{"model": "sound classifier", "dataset": "synthesized solo parts of chorales (CocoChorales)", "train_examples": 39062, "gain_aug_db": 10, "n_mels": 40, "hop_length": 160, "input": "log_mel", "spec_augment": true, "win_length": 400, "targets": ["instrument"], "num_classes": 13, "arch": "crnn", "norm": "batchnorm", "activation": "celu", "depths": [1, 1, 1, 1], "kernel_size": 5, "stem": "single", "widths": [192, 288, 432, 640], "rnn_width": 96, "rnn": "gru", "bidirectional": true, "rnn_residual": false, "rnn_layers": 6, "label_smoothing": 0.05, "loss": "cross_entropy", "optimizer": "cautious_adamw", "lr": 0.0016, "beta1": 0.95, "beta2": 0.999, "eps": 1e-08, "adaptive_grad_clip": 0.05, "steps": 10400, "batch_size": 128, "epochs": 34.1, "lr_schedule": "linear", "final_lr_fraction": 0.1, "warmup_steps": 2080, "weight_decay": 0.2}
Rows from block 3 of a small sound classifier, named by matrix and row number. Each number is 50 + 12 x the weight over its row's rms, rounded and kept within 0 to 99. All counts start at 0.
After each channel's rows are labels from the 100 clips, of 14976, where the channel reaches its highest value: "top examples" is what is common among them. Only what is clearly more common there than usual is listed. The data: synthesized solo parts of chorales (CocoChorales). In brackets: how many of the 100.
# conv: width-5 conv, stride 2 (model.blocks.3.conv.weight, 640x432x5, each kernel summed), inputs 0-107

conv.23:33 59 65 54 53 56 58 59 40 46 75 50 40 54 45 30 54 38 75 77 49 50 54 62 63 93 65 64 76 57 48 60 44 47 41 68 71 31 53 64 54 54 53 65 54 51 61 47 54 51 45 72 69 47 44 49 57 62 53 56 64 50 51 74 42 46 60 52 48 56 61 61 63 51 52 65 54 64 35 64 60 48 67 43 49 84 49 57 57 59 41 66 52 60 53 55 56 52 64 69 36 39 59 58 56 63 74 60
top examples: trombone (54); note E4 (44); bassoon (30); note F#4 (30)

conv.363:60 68 85 54 56 71 49 61 57 62 46 66 49 56 57 41 48 60 76 50 56 63 68 66 59 50 56 51 49 40 66 40 55 52 70 54 63 64 43 52 67 61 56 43 77 64 56 47 46 50 67 61 57 49 39 49 44 49 53 51 52 53 63 71 65 47 37 51 51 73 38 59 60 60 73 54 61 48 48 46 68 54 63 33 48 52 37 42 60 39 66 55 51 70 57 64 72 49 55 55 45 31 49 56 58 63 64 54
top examples: tuba (51); horn (40)

conv.243:42 51 53 70 33 63 55 57 45 49 56 46 23 40 46 60 49 33 41 66 38 55 67 56 53 55 53 59 56 68 41 79 38 76 73 59 63 47 79 40 85 64 48 54 52 57 53 47 72 52 42 38 52 54 66 35 59 42 43 63 50 65 57 44 56 59 58 55 47 43 62 56 50 69 46 52 43 57 38 59 51 69 75 62 62 68 50 47 50 50 58 63 62 42 44 52 65 53 51 38 36 55 57 50 42 51 53 67
top examples: oboe (49); trumpet (36); note A4 (35); note G4 (33)

conv.260:61 85 52 31 38 58 56 40 38 39 50 45 63 43 41 46 44 38 54 73 74 40 57 60 52 76 53 30 66 47 45 50 50 38 56 56 54 34 51 63 55 76 33 33 54 53 41 53 59 51 33 51 65 34 42 44 58 57 60 58 95 44 63 55 46 50 42 61 53 61 56 37 56 61 57 67 54 46 37 51 58 70 57 47 36 57 40 62 56 57 39 60 50 52 51 47 53 56 37 52 56 38 56 44 54 34 62 54
top examples: tuba (92); note A#2 (27); note G3 (26); note B2 (25)

conv.219:16 38 78 64 50 57 49 69 49 47 44 54 37 53 42 54 40 52 61 50 37 59 62 70 49 63 84 57 48 48 63 57 40 54 56 45 58 36 64 55 58 45 63 46 66 51 58 56 51 36 51 63 51 45 42 44 53 52 24 44 21 64 36 52 44 42 37 50 49 56 49 68 69 51 66 43 54 44 36 33 40 38 54 53 45 58 46 48 40 48 57 47 51 30 51 59 50 49 36 46 38 62 37 52 45 53 30 65
top examples: horn (55); note B4 (30); note A#4 (27)

conv.482:58 72 64 53 29 38 53 68 52 51 45 58 54 51 53 45 48 48 47 44 56 50 53 38 59 31 42 54 36 59 50 56 29 63 42 41 61 57 43 62 45 62 54 39 52 54 32 53 59 51 30 51 59 40 46 52 33 50 67 45 65 57 59 53 46 46 51 61 43 55 61 45 57 50 48 34 40 68 60 47 68 46 44 31 47 60 25 47 39 39 30 39 46 48 33 36 38 40 52 44 49 51 44 42 73 48 65 34
top examples: violin (52); flute (28)

conv.522:30 38 59 56 51 32 54 54 75 44 61 46 40 66 67 66 53 51 48 30 34 54 58 85 32 40 71 40 63 57 45 46 62 38 46 35 63 59 50 61 45 31 34 55 58 60 62 41 36 53 68 65 40 64 59 40 65 48 24 42 32 35 53 42 49 56 45 49 34 63 62 60 58 59 56 46 43 67 31 56 48 54 50 67 54 63 72 31 49 53 69 41 47 41 63 50 50 72 51 42 31 54 46 51 55 45 55 70
top examples: clarinet (57); horn (25)

conv.593:39 60 25 42 52 36 88 40 61 70 55 60 46 67 64 56 72 46 63 46 63 50 52 69 48 39 63 44 47 46 56 41 45 57 31 42 41 60 38 76 30 47 42 44 39 53 51 47 60 37 54 76 39 43 68 30 62 42 45 42 53 47 47 52 56 72 35 44 53 37 78 53 47 51 34 39 34 67 43 54 42 53 48 45 38 50 48 43 37 72 58 47 41 45 73 38 45 68 69 40 56 61 39 37 65 61 56 59
top examples: violin (58); clarinet (42); note G#5 (31)

conv.257:61 51 52 46 57 55 61 59 70 32 93 44 55 69 51 49 50 54 60 65 64 49 54 66 76 68 56 59 61 54 58 62 45 29 51 55 47 84 46 39 51 59 49 53 50 37 69 57 48 53 60 64 82 47 66 58 57 72 57 48 57 69 43 44 55 64 43 76 51 31 64 57 54 26 40 55 44 69 47 54 52 61 50 61 45 64 67 57 48 61 70 44 36 35 61 49 48 62 50 62 45 44 48 50 59 38 54 57
top examples: clarinet (97); note D#4 (35); note F#4 (34); note F4 (34)

conv.521:44 50 53 28 46 42 45 42 44 61 32 70 59 66 78 60 59 58 52 28 45 68 40 51 35 38 48 27 38 41 51 28 77 47 50 42 38 48 46 60 45 41 40 63 73 60 46 54 40 46 47 69 34 56 41 47 39 44 45 34 50 43 61 46 44 35 40 43 72 82 34 54 41 50 88 50 59 41 44 41 38 57 36 47 40 20 47 52 41 53 50 44 35 56 66 54 51 52 67 51 71 51 43 45 58 50 28 40
top examples: horn (100); note C5 (61); note A#4 (43)

conv.431:43 59 23 35 42 38 70 24 52 74 45 66 38 69 70 43 85 42 48 42 55 52 38 55 38 43 33 39 36 32 56 53 56 52 35 40 35 46 46 72 42 46 40 55 52 64 36 49 53 49 41 73 37 53 48 27 61 37 50 54 59 53 66 37 52 67 38 57 68 46 52 33 37 43 52 41 43 55 48 44 33 66 45 45 43 33 31 49 45 69 50 56 42 60 70 38 41 68 71 35 66 34 47 30 68 46 36 54
top examples: violin (100); note G5 (60); note G#5 (50); note A5 (39)

conv.358:53 35 36 37 54 64 57 49 50 46 53 43 56 46 56 62 56 26 45 83 41 32 35 55 72 68 70 63 58 59 30 56 36 45 48 87 48 48 70 53 43 55 44 23 46 33 51 48 74 31 54 67 61 22 65 44 56 71 55 43 57 57 46 39 57 45 61 43 47 40 72 68 42 51 45 70 37 45 55 56 34 33 59 50 42 68 62 69 51 72 47 69 44 25 62 27 63 53 42 47 29 64 53 33 44 63 42 55
top examples: oboe (52); note A#4 (40); cello (32)

conv.70:41 58 41 40 41 39 78 51 34 75 40 69 55 58 60 51 75 41 67 59 56 52 52 52 48 54 64 42 50 45 52 44 46 64 37 59 48 35 51 80 38 54 45 51 56 53 43 54 75 54 33 72 33 49 55 36 55 41 53 51 64 43 52 65 52 54 53 42 59 45 77 54 51 49 56 42 53 53 45 66 35 40 60 39 44 50 34 49 44 78 42 66 53 57 65 46 47 56 65 48 56 58 46 37 63 61 53 51
top examples: violin (98); note G5 (50); note G#5 (48); note A5 (32)

conv.62:56 48 36 53 77 57 38 41 44 52 68 45 36 46 60 49 53 50 59 68 51 53 29 46 52 71 37 72 69 21 55 56 50 31 44 73 39 44 56 47 32 42 64 59 47 53 67 44 51 55 63 57 62 45 31 66 59 58 56 75 59 52 60 58 54 54 73 51 48 48 45 56 49 43 49 65 55 35 67 51 53 52 50 46 60 56 48 54 51 56 46 67 73 57 55 58 45 49 62 68 55 44 75 67 39 71 66 52
top examples: trombone (100); note E4 (74); note D4 (33); note F#4 (29)

conv.626:58 49 36 30 47 55 60 41 43 50 39 49 56 53 57 73 59 44 46 64 49 34 38 49 53 56 48 43 55 36 32 53 45 51 61 75 40 23 69 59 53 59 41 39 55 45 49 56 83 51 41 65 42 41 49 42 64 50 65 45 87 38 68 49 54 45 72 48 63 47 67 54 44 58 56 63 56 49 60 58 37 49 53 45 59 49 48 64 54 85 43 70 47 56 67 47 61 64 47 46 45 62 61 36 50 67 51 50
top examples: oboe (100); note B4 (48); note A4 (46); note A#4 (34)

conv.458:47 53 36 45 66 64 46 37 47 65 56 53 43 43 48 50 61 39 50 72 37 50 27 47 66 74 40 74 57 15 50 52 50 47 46 81 22 39 60 52 39 42 76 63 51 54 52 50 58 42 59 55 67 39 44 48 69 57 64 66 69 75 72 52 47 64 62 53 64 49 52 59 36 39 47 66 51 37 63 34 47 56 59 58 53 47 50 69 41 61 35 74 72 51 56 45 47 60 49 51 51 42 51 46 49 63 49 51
top examples: oboe (100); note C#5 (45); note B4 (42); note A#4 (39)

conv.333:66 82 41 37 34 43 43 40 42 54 33 52 68 43 59 38 49 43 41 35 58 48 48 41 60 46 32 33 50 52 31 29 47 47 45 38 47 50 33 68 43 58 40 50 45 61 35 35 43 52 29 42 58 51 39 56 36 50 69 44 81 37 74 51 33 32 53 49 41 63 40 34 46 60 41 59 37 49 50 47 73 61 45 39 46 42 41 45 58 42 35 51 42 68 41 37 54 37 61 55 53 45 54 47 60 36 68 32
top examples: tuba (93); note G3 (27); note C3 (26)

conv.68:55 51 69 41 34 40 54 79 46 43 41 65 65 66 54 53 57 59 39 18 45 60 55 57 63 38 59 33 30 56 51 49 42 45 38 34 70 45 37 68 42 45 46 53 65 57 41 52 42 39 39 72 33 58 42 54 40 41 57 30 54 35 48 32 34 29 39 46 58 56 63 67 73 52 55 33 52 64 55 40 47 40 36 49 40 49 42 49 55 59 49 35 29 65 52 46 41 50 57 40 50 67 38 36 74 37 44 57
top examples: violin (82); note G5 (44); note G#5 (30); note F5 (27)

conv.492:40 48 33 38 50 39 49 39 49 50 43 45 56 44 43 43 58 43 41 52 61 42 48 55 49 73 55 40 61 50 31 62 60 35 45 56 49 30 65 58 44 49 40 44 55 55 42 54 58 48 45 49 48 50 36 40 83 62 40 69 66 27 70 49 32 60 55 52 73 57 50 35 42 50 58 52 49 40 55 51 35 73 60 55 50 55 50 83 59 67 37 87 61 44 57 48 47 70 37 44 48 37 50 40 39 39 30 63
top examples: oboe (98); note C5 (47); note A#4 (36); note B4 (33)

conv.107:51 28 63 52 51 64 41 61 51 52 33 48 39 39 49 46 50 62 36 58 52 54 62 58 47 59 58 57 48 42 50 56 63 52 65 62 52 36 63 37 64 55 63 24 66 50 44 70 54 65 55 50 46 49 38 54 56 52 37 62 52 50 63 32 58 57 51 51 53 64 40 50 44 60 71 69 63 33 58 43 35 59 70 51 61 41 42 63 58 56 40 69 67 45 56 62 63 54 23 46 56 43 60 55 25 40 33 60
top examples: horn (92); note A#4 (77); note C5 (34)

conv.618:46 36 44 32 55 44 43 39 66 39 46 48 66 48 50 48 45 45 54 50 36 48 48 48 52 59 61 26 50 76 39 48 63 31 44 51 62 51 55 48 36 39 46 72 35 50 46 26 45 24 55 41 60 70 43 39 65 50 58 54 37 52 24 59 26 43 45 57 58 57 45 36 46 33 38 31 34 31 44 53 63 29 36 77 37 47 47 60 66 71 36 51 35 66 63 39 41 65 51 49 31 35 43 39 44 43 42 56
top examples: clarinet (71); note C#4 (40); note F4 (37); saxophone (29)

conv.291:67 45 65 56 46 50 34 68 57 44 57 50 58 52 50 51 38 74 46 31 68 60 48 39 49 41 34 55 36 43 77 65 55 48 63 31 50 62 53 24 55 51 67 59 50 52 47 81 41 49 43 44 59 58 37 79 29 57 53 42 30 58 45 49 47 47 36 75 58 50 34 49 53 46 61 32 64 43 62 37 57 49 51 47 47 46 49 62 44 28 46 43 42 47 38 63 39 31 42 57 74 53 42 59 55 25 36 39
top examples: horn (40); note F4 (36); saxophone (32); note C#5 (27)

conv.575:59 41 55 45 43 68 57 57 47 46 57 43 40 41 45 82 40 44 43 54 39 60 56 56 52 44 52 51 53 60 45 74 47 48 91 58 49 49 70 35 74 66 38 54 57 56 54 52 65 55 46 42 53 64 67 44 53 39 56 56 53 52 56 45 69 53 65 52 42 43 62 53 50 62 54 46 55 39 47 60 53 65 52 73 64 53 75 45 42 58 76 53 58 31 43 55 62 46 44 48 48 67 65 45 47 55 38 60
top examples: clarinet (66); note F4 (35)

conv.205:51 46 48 55 47 64 52 53 42 50 27 44 43 41 32 43 51 51 35 63 55 43 78 34 47 50 57 44 49 71 43 40 70 73 60 46 57 43 40 50 71 65 49 59 47 42 32 61 55 59 44 32 43 61 52 35 38 39 52 42 48 55 40 34 51 44 35 37 51 61 46 31 34 54 38 43 48 47 31 69 60 41 57 66 54 35 39 45 61 62 42 47 46 50 50 58 64 39 54 44 58 40 40 56 41 35 51 47
top examples: trombone (46)

conv.346:67 78 56 41 22 67 53 55 42 33 58 41 56 36 31 46 31 35 43 69 64 54 69 42 68 62 52 46 60 66 46 69 34 57 69 53 61 47 53 57 71 84 34 45 47 62 36 46 62 51 20 31 75 47 51 47 44 59 64 50 67 62 53 48 52 49 45 70 35 51 63 40 53 62 42 55 44 52 41 55 75 61 62 59 46 59 54 60 62 43 48 55 48 51 31 45 60 36 35 48 54 50 57 38 58 36 60 43
top examples: tuba (45); note A#2 (27)