A small sound classifier, trained from scratch: 39062 training examples.
Rows from block 2 of a small sound classifier, named by matrix and row number. Each number is 50 + 10 x the weight over its row's rms, rounded and kept within 0 to 99. All counts start at 0.
After each channel's rows are labels from the 100 clips, of 14976, where the channel reaches its highest value: "responds to" is what is common among them. Only what is clearly more common there than usual is listed. The data: synthesized solo parts of chorales (CocoChorales).
# conv: width-5 conv, stride 2 (model.blocks.2.conv.weight, 432x288x5, each kernel summed), inputs 0-95

conv.74:44 60 56 59 60 52 59 55 45 62 53 41 54 46 58 59 57 50 59 62 54 45 43 50 54 48 54 57 62 66 52 69 42 55 45 57 73 50 45 52 38 47 57 41 49 60 65 51 53 55 53 45 55 50 47 39 58 57 61 48 57 43 40 44 67 52 50 39 38 67 67 43 57 40 49 54 54 37 46 47 59 59 62 66 52 60 55 47 48 56 45 43 46 65 56 55
responds to: horn; note A#4; note F4

conv.360:53 45 65 48 49 31 53 31 45 56 56 55 60 34 49 40 48 75 52 53 45 52 42 60 64 52 52 51 32 76 52 76 45 50 62 66 52 46 55 44 49 47 47 60 58 65 51 36 61 49 51 54 62 58 42 50 59 56 33 51 50 60 50 56 61 47 52 31 52 53 61 56 50 42 40 60 47 52 74 53 46 42 49 58 51 60 55 47 54 36 45 49 49 53 48 50
responds to: tuba; note G3; note A3; note F3

conv.216:47 38 59 45 48 54 69 52 58 57 33 62 49 28 60 39 60 49 58 48 63 43 39 53 43 48 59 53 56 50 26 47 38 53 47 42 37 44 61 40 57 50 57 45 48 70 53 32 58 37 36 48 65 59 51 63 46 62 48 27 44 56 47 61 37 52 49 43 62 40 55 52 52 41 39 57 35 39 52 45 47 49 51 56 60 57 60 55 49 34 51 59 59 66 56 54
responds to: cello

conv.235:53 56 60 53 58 34 50 50 54 50 67 50 61 42 42 60 48 64 46 71 44 49 60 51 64 55 39 46 54 56 51 56 55 51 69 61 52 42 33 38 53 38 57 50 59 56 52 52 50 58 41 30 33 24 44 41 52 40 48 49 61 24 45 69 56 62 40 32 26 56 56 48 55 59 49 43 49 45 51 61 63 42 46 43 43 35 54 51 47 49 44 51 38 40 62 52
responds to: horn; note B4; note A#4

conv.319:35 61 31 54 57 52 42 43 39 61 50 56 60 46 50 43 54 44 45 37 53 63 45 51 55 44 34 31 52 32 42 40 28 60 59 51 56 60 46 70 66 65 58 46 49 43 45 57 53 50 75 44 68 63 46 46 50 42 33 35 43 52 46 64 47 52 53 36 53 54 16 38 39 60 52 45 40 46 40 48 39 43 47 30 54 54 38 56 49 54 64 47 48 48 51 51
responds to: clarinet; note D4; note C#4; note D#4

conv.6:44 52 47 50 57 41 44 44 51 65 58 57 57 54 46 45 27 58 47 45 52 52 57 49 45 51 41 49 39 58 45 42 41 45 73 47 50 47 52 48 60 41 63 54 50 33 50 64 47 63 46 52 53 54 40 50 54 50 53 51 55 41 47 53 43 54 59 49 32 31 56 56 55 59 51 36 40 57 48 47 28 48 62 49 59 59 62 57 47 59 47 50 54 49 26 34
responds to: clarinet; note G#4; note F#4

conv.297:37 42 57 50 68 65 61 80 54 66 53 50 48 49 65 48 59 32 44 46 60 47 42 51 55 50 52 61 75 49 39 44 52 51 44 48 46 55 63 63 60 50 46 51 42 48 38 52 44 50 70 44 49 31 56 54 56 45 48 58 52 51 40 36 57 38 32 54 61 43 51 49 59 43 53 56 59 51 40 26 54 42 48 55 44 42 56 46 56 57 59 49 60 56 54 39
responds to: oboe; note C#5; note C5; note B4

conv.254:50 52 42 49 53 45 28 34 41 53 48 46 51 62 42 41 31 39 60 29 38 57 72 54 43 55 46 37 28 50 59 51 59 47 53 31 53 49 54 59 56 59 63 39 55 35 56 59 48 56 47 61 50 53 38 49 44 49 53 38 51 49 54 45 53 54 74 55 40 32 36 52 50 65 48 54 41 52 31 61 20 50 51 35 65 65 52 58 42 59 51 45 58 48 26 30
responds to: note F#4; clarinet; horn; note G#4

conv.250:61 41 46 29 52 46 39 52 47 57 55 57 52 51 40 57 44 64 44 47 57 67 39 47 61 55 24 48 41 36 56 35 34 43 46 47 38 52 55 37 59 43 51 39 57 56 42 53 44 30 36 66 50 58 56 50 64 40 55 55 15 53 49 59 55 35 63 61 39 51 52 55 20 52 31 49 56 43 58 50 54 35 47 43 44 52 55 67 49 40 62 60 61 48 60 58
responds to: note F#4; clarinet; oboe

conv.105:52 49 20 42 45 46 49 48 63 27 51 47 44 58 48 49 56 40 53 41 61 60 34 50 45 55 56 36 48 45 52 49 53 49 53 34 41 50 37 32 36 44 49 41 54 58 47 62 44 60 33 47 30 30 52 49 51 51 66 50 57 39 60 50 46 46 41 61 54 50 29 49 48 52 37 48 57 57 39 62 51 58 52 23 48 34 49 56 35 37 38 58 42 51 50 59
responds to: violin; note A#4

conv.400:47 49 38 48 37 58 59 42 65 55 54 46 39 46 58 40 46 36 68 40 57 46 43 44 37 54 70 40 46 47 57 50 66 39 52 48 43 42 40 36 41 53 67 42 63 62 57 50 49 48 37 57 59 56 59 51 38 81 53 52 56 49 52 58 35 64 56 41 59 47 42 61 61 52 71 48 54 53 50 60 41 48 52 44 63 54 66 61 39 29 47 54 45 53 23 37
responds to: cello; tuba

conv.303:35 40 54 37 45 49 61 41 61 53 59 51 64 46 58 48 45 53 46 61 55 31 61 42 31 38 61 44 52 40 31 41 49 45 62 48 38 22 37 39 44 37 59 48 45 55 56 43 69 63 43 46 51 48 38 55 52 56 44 43 80 45 52 60 43 78 46 38 63 33 51 56 72 52 52 51 40 38 50 60 39 60 58 40 45 48 67 40 23 54 45 53 36 57 25 50
responds to: violin; note E5; note G#5; note F#5

conv.18:42 52 46 52 57 44 43 58 54 42 41 48 48 58 43 53 37 46 56 40 58 68 50 51 45 39 51 46 60 40 52 39 46 56 41 45 53 36 48 33 55 47 52 34 35 54 59 69 48 53 46 58 40 58 36 63 55 51 76 44 51 40 55 33 62 50 50 67 43 54 44 39 44 51 22 51 50 45 41 51 45 64 69 39 57 52 40 58 40 60 55 44 50 50 50 42
responds to: note F#4; trombone; violin

conv.15:69 59 39 56 46 44 57 45 58 41 55 47 45 55 57 43 52 42 55 35 57 55 24 55 46 83 47 38 42 60 44 47 51 39 59 52 58 68 42 49 27 47 58 54 82 56 43 63 39 54 43 46 46 61 53 43 47 67 58 57 52 54 51 61 23 56 44 46 49 58 34 60 49 53 66 40 48 61 55 58 45 46 49 35 57 50 61 59 49 29 25 56 59 43 41 48
responds to: cello; note F3; note G3; note A#3

conv.223:53 51 46 43 47 51 56 48 52 43 67 58 54 49 62 36 59 33 57 37 57 52 38 45 51 65 47 27 55 55 39 53 49 42 64 46 43 55 50 62 35 59 56 46 69 55 55 58 52 63 56 32 41 48 47 41 51 49 39 56 65 53 59 73 26 58 42 36 59 48 35 60 55 62 72 48 51 56 45 66 40 50 41 35 53 38 62 48 36 46 38 54 42 43 42 43
responds to: cello; note A#3; viola

conv.155:49 57 41 67 66 42 51 66 45 42 51 50 47 50 64 40 60 51 53 37 47 51 37 58 43 50 44 53 74 46 33 43 38 69 56 52 61 62 57 55 63 65 50 57 53 62 49 49 42 57 74 49 47 45 36 41 47 49 49 27 41 33 50 48 60 43 44 48 62 49 51 28 45 63 47 59 31 57 57 39 40 59 53 54 59 49 29 47 57 61 54 40 52 55 54 44
responds to: clarinet; note A4; note C#5

conv.220:40 54 44 56 56 61 58 38 46 77 45 55 62 46 63 47 58 57 68 50 65 39 42 55 51 47 53 40 45 65 46 66 45 54 56 49 62 56 52 55 44 51 62 48 51 66 62 55 57 51 55 55 58 57 58 40 47 61 37 60 55 61 34 56 56 58 63 48 39 60 57 44 54 44 36 59 70 45 52 54 53 49 57 57 69 67 57 49 50 55 55 56 56 63 47 58
responds to: tuba; note G3; horn

conv.406:51 54 47 47 47 53 56 52 52 51 63 61 56 47 62 40 60 33 54 38 59 54 35 41 55 64 47 31 54 56 39 50 47 46 63 49 43 60 56 62 34 56 61 45 68 53 50 61 52 59 58 38 49 57 52 43 51 51 37 59 61 57 55 68 23 58 45 36 55 52 34 62 51 60 77 44 55 58 47 63 44 49 41 37 56 44 66 52 42 43 43 52 47 45 45 43
responds to: cello; note A#3

conv.33:46 35 47 41 30 49 59 35 67 32 51 47 48 59 57 32 48 48 61 43 53 42 57 44 28 46 75 50 46 42 56 51 72 48 57 43 33 28 46 38 35 61 51 47 49 57 56 48 56 58 37 53 44 42 40 58 44 54 57 43 66 50 65 46 47 57 52 51 63 24 50 64 66 54 57 50 49 50 43 67 39 59 47 46 58 52 67 44 32 41 36 50 40 60 22 42
responds to: violin; note E5

conv.274:37 55 44 49 50 56 54 57 41 67 55 42 29 48 54 46 32 52 45 42 51 37 60 47 45 36 44 47 41 41 58 31 54 36 52 37 43 34 58 51 61 43 62 40 37 38 41 40 51 41 28 67 52 51 50 42 45 61 36 35 54 47 37 52 55 66 64 44 43 41 57 58 57 45 53 58 33 42 49 46 29 35 38 48 52 60 66 61 50 41 52 49 63 52 29 31
responds to: cello

conv.4:46 65 15 58 58 59 40 52 38 39 58 44 50 51 49 43 62 61 50 36 58 52 46 52 43 44 40 37 60 37 45 39 44 72 53 48 53 61 45 61 64 60 37 53 47 53 40 56 44 54 59 48 39 46 49 38 37 32 41 31 38 37 39 57 52 31 46 52 46 52 35 03 41 59 36 49 43 55 58 44 41 55 51 43 47 37 12 49 51 59 55 57 48 45 52 57
responds to: clarinet; note G#4; note F#4

conv.37:52 47 45 36 55 43 14 43 23 36 45 52 57 57 53 55 57 45 40 51 41 56 59 55 61 52 39 38 41 25 46 50 30 60 48 53 44 49 51 54 55 55 40 42 51 45 56 57 42 52 65 32 46 55 36 41 60 20 48 39 42 34 56 58 44 29 41 50 58 46 40 45 42 50 45 50 34 47 39 41 46 51 52 46 44 44 37 45 48 65 58 44 43 36 63 68
responds to: clarinet; note F4; flute; note D5

conv.260:53 37 62 31 48 35 46 59 43 50 46 59 47 46 50 57 36 39 44 47 51 68 35 48 73 53 34 59 43 48 53 47 42 29 49 57 41 54 65 35 44 37 52 36 58 37 51 60 43 39 40 48 53 65 50 53 78 56 50 65 37 55 56 47 42 46 47 52 38 58 52 76 31 44 65 43 49 40 42 51 55 36 40 60 45 46 66 57 60 35 48 38 61 43 60 51
responds to: oboe; note A4; note B4

conv.428:77 44 48 44 45 47 61 48 50 39 58 45 50 40 56 35 58 52 58 44 59 69 39 63 43 74 62 48 46 52 47 52 57 45 56 54 43 63 40 47 47 49 51 64 78 69 49 55 44 46 39 41 50 56 57 56 45 66 52 57 48 46 50 73 35 48 42 46 52 46 49 58 51 54 62 41 45 64 60 56 47 45 45 49 48 36 52 65 50 29 43 66 50 47 41 57
responds to: violin; note G5; note F#5; note A#5

conv.64:36 49 35 40 47 53 48 45 51 38 53 48 47 56 59 54 47 30 45 42 61 55 51 36 42 49 50 29 40 48 54 45 58 31 57 43 43 47 38 48 39 45 57 31 49 38 49 63 50 59 47 44 38 34 48 50 54 35 52 49 66 35 60 48 43 54 48 51 51 47 19 57 55 45 52 42 54 48 28 60 46 50 51 14 44 44 56 50 27 43 38 49 39 45 37 55
responds to: cello; note D#4; note D4; note E4

conv.198:35 47 52 58 50 53 43 63 43 56 58 63 54 55 49 41 44 35 53 33 46 59 69 45 63 39 39 56 61 56 66 55 61 41 54 35 56 44 69 62 62 56 54 45 46 34 53 57 51 49 54 58 49 45 48 49 54 47 40 62 51 58 57 48 56 46 65 59 46 46 48 64 47 55 66 50 60 48 32 55 47 42 30 56 58 54 58 65 58 59 64 33 65 43 45 27
responds to: oboe; note C#5; note C5

conv.75:44 42 54 60 53 52 79 59 40 56 41 50 51 41 79 38 60 54 54 37 60 45 43 64 46 47 61 40 64 54 30 50 52 56 44 53 51 45 57 41 59 55 60 57 41 70 46 40 57 43 45 47 54 47 44 46 45 57 45 41 49 51 46 64 46 52 42 50 61 55 33 42 53 40 44 65 33 52 56 40 43 51 47 44 63 51 51 49 50 36 48 51 58 70 42 48
responds to: tuba; note D3; note D#3; note E3

conv.222:49 46 51 42 50 57 60 58 76 52 52 59 62 50 50 32 53 56 53 46 62 30 43 61 36 52 61 55 62 46 46 41 55 52 69 46 38 38 63 52 49 51 54 61 54 65 45 35 65 57 47 62 54 60 47 65 45 59 49 46 54 60 52 44 56 51 54 57 61 35 64 64 61 50 45 54 53 57 46 55 52 56 52 56 57 60 74 62 44 55 53 47 62 63 47 35
responds to: violin; note E5

conv.58:45 30 62 34 48 42 62 49 48 52 59 58 48 40 51 56 59 43 38 58 57 51 44 54 56 46 38 50 68 40 38 45 25 48 55 49 29 42 49 18 49 23 46 47 48 53 52 43 52 49 29 32 53 52 42 49 68 44 39 41 50 36 55 71 28 51 43 35 54 48 51 61 41 51 47 43 28 41 46 53 44 46 51 47 38 39 57 47 51 44 50 59 48 49 60 64
responds to: violin; note E5; note F#5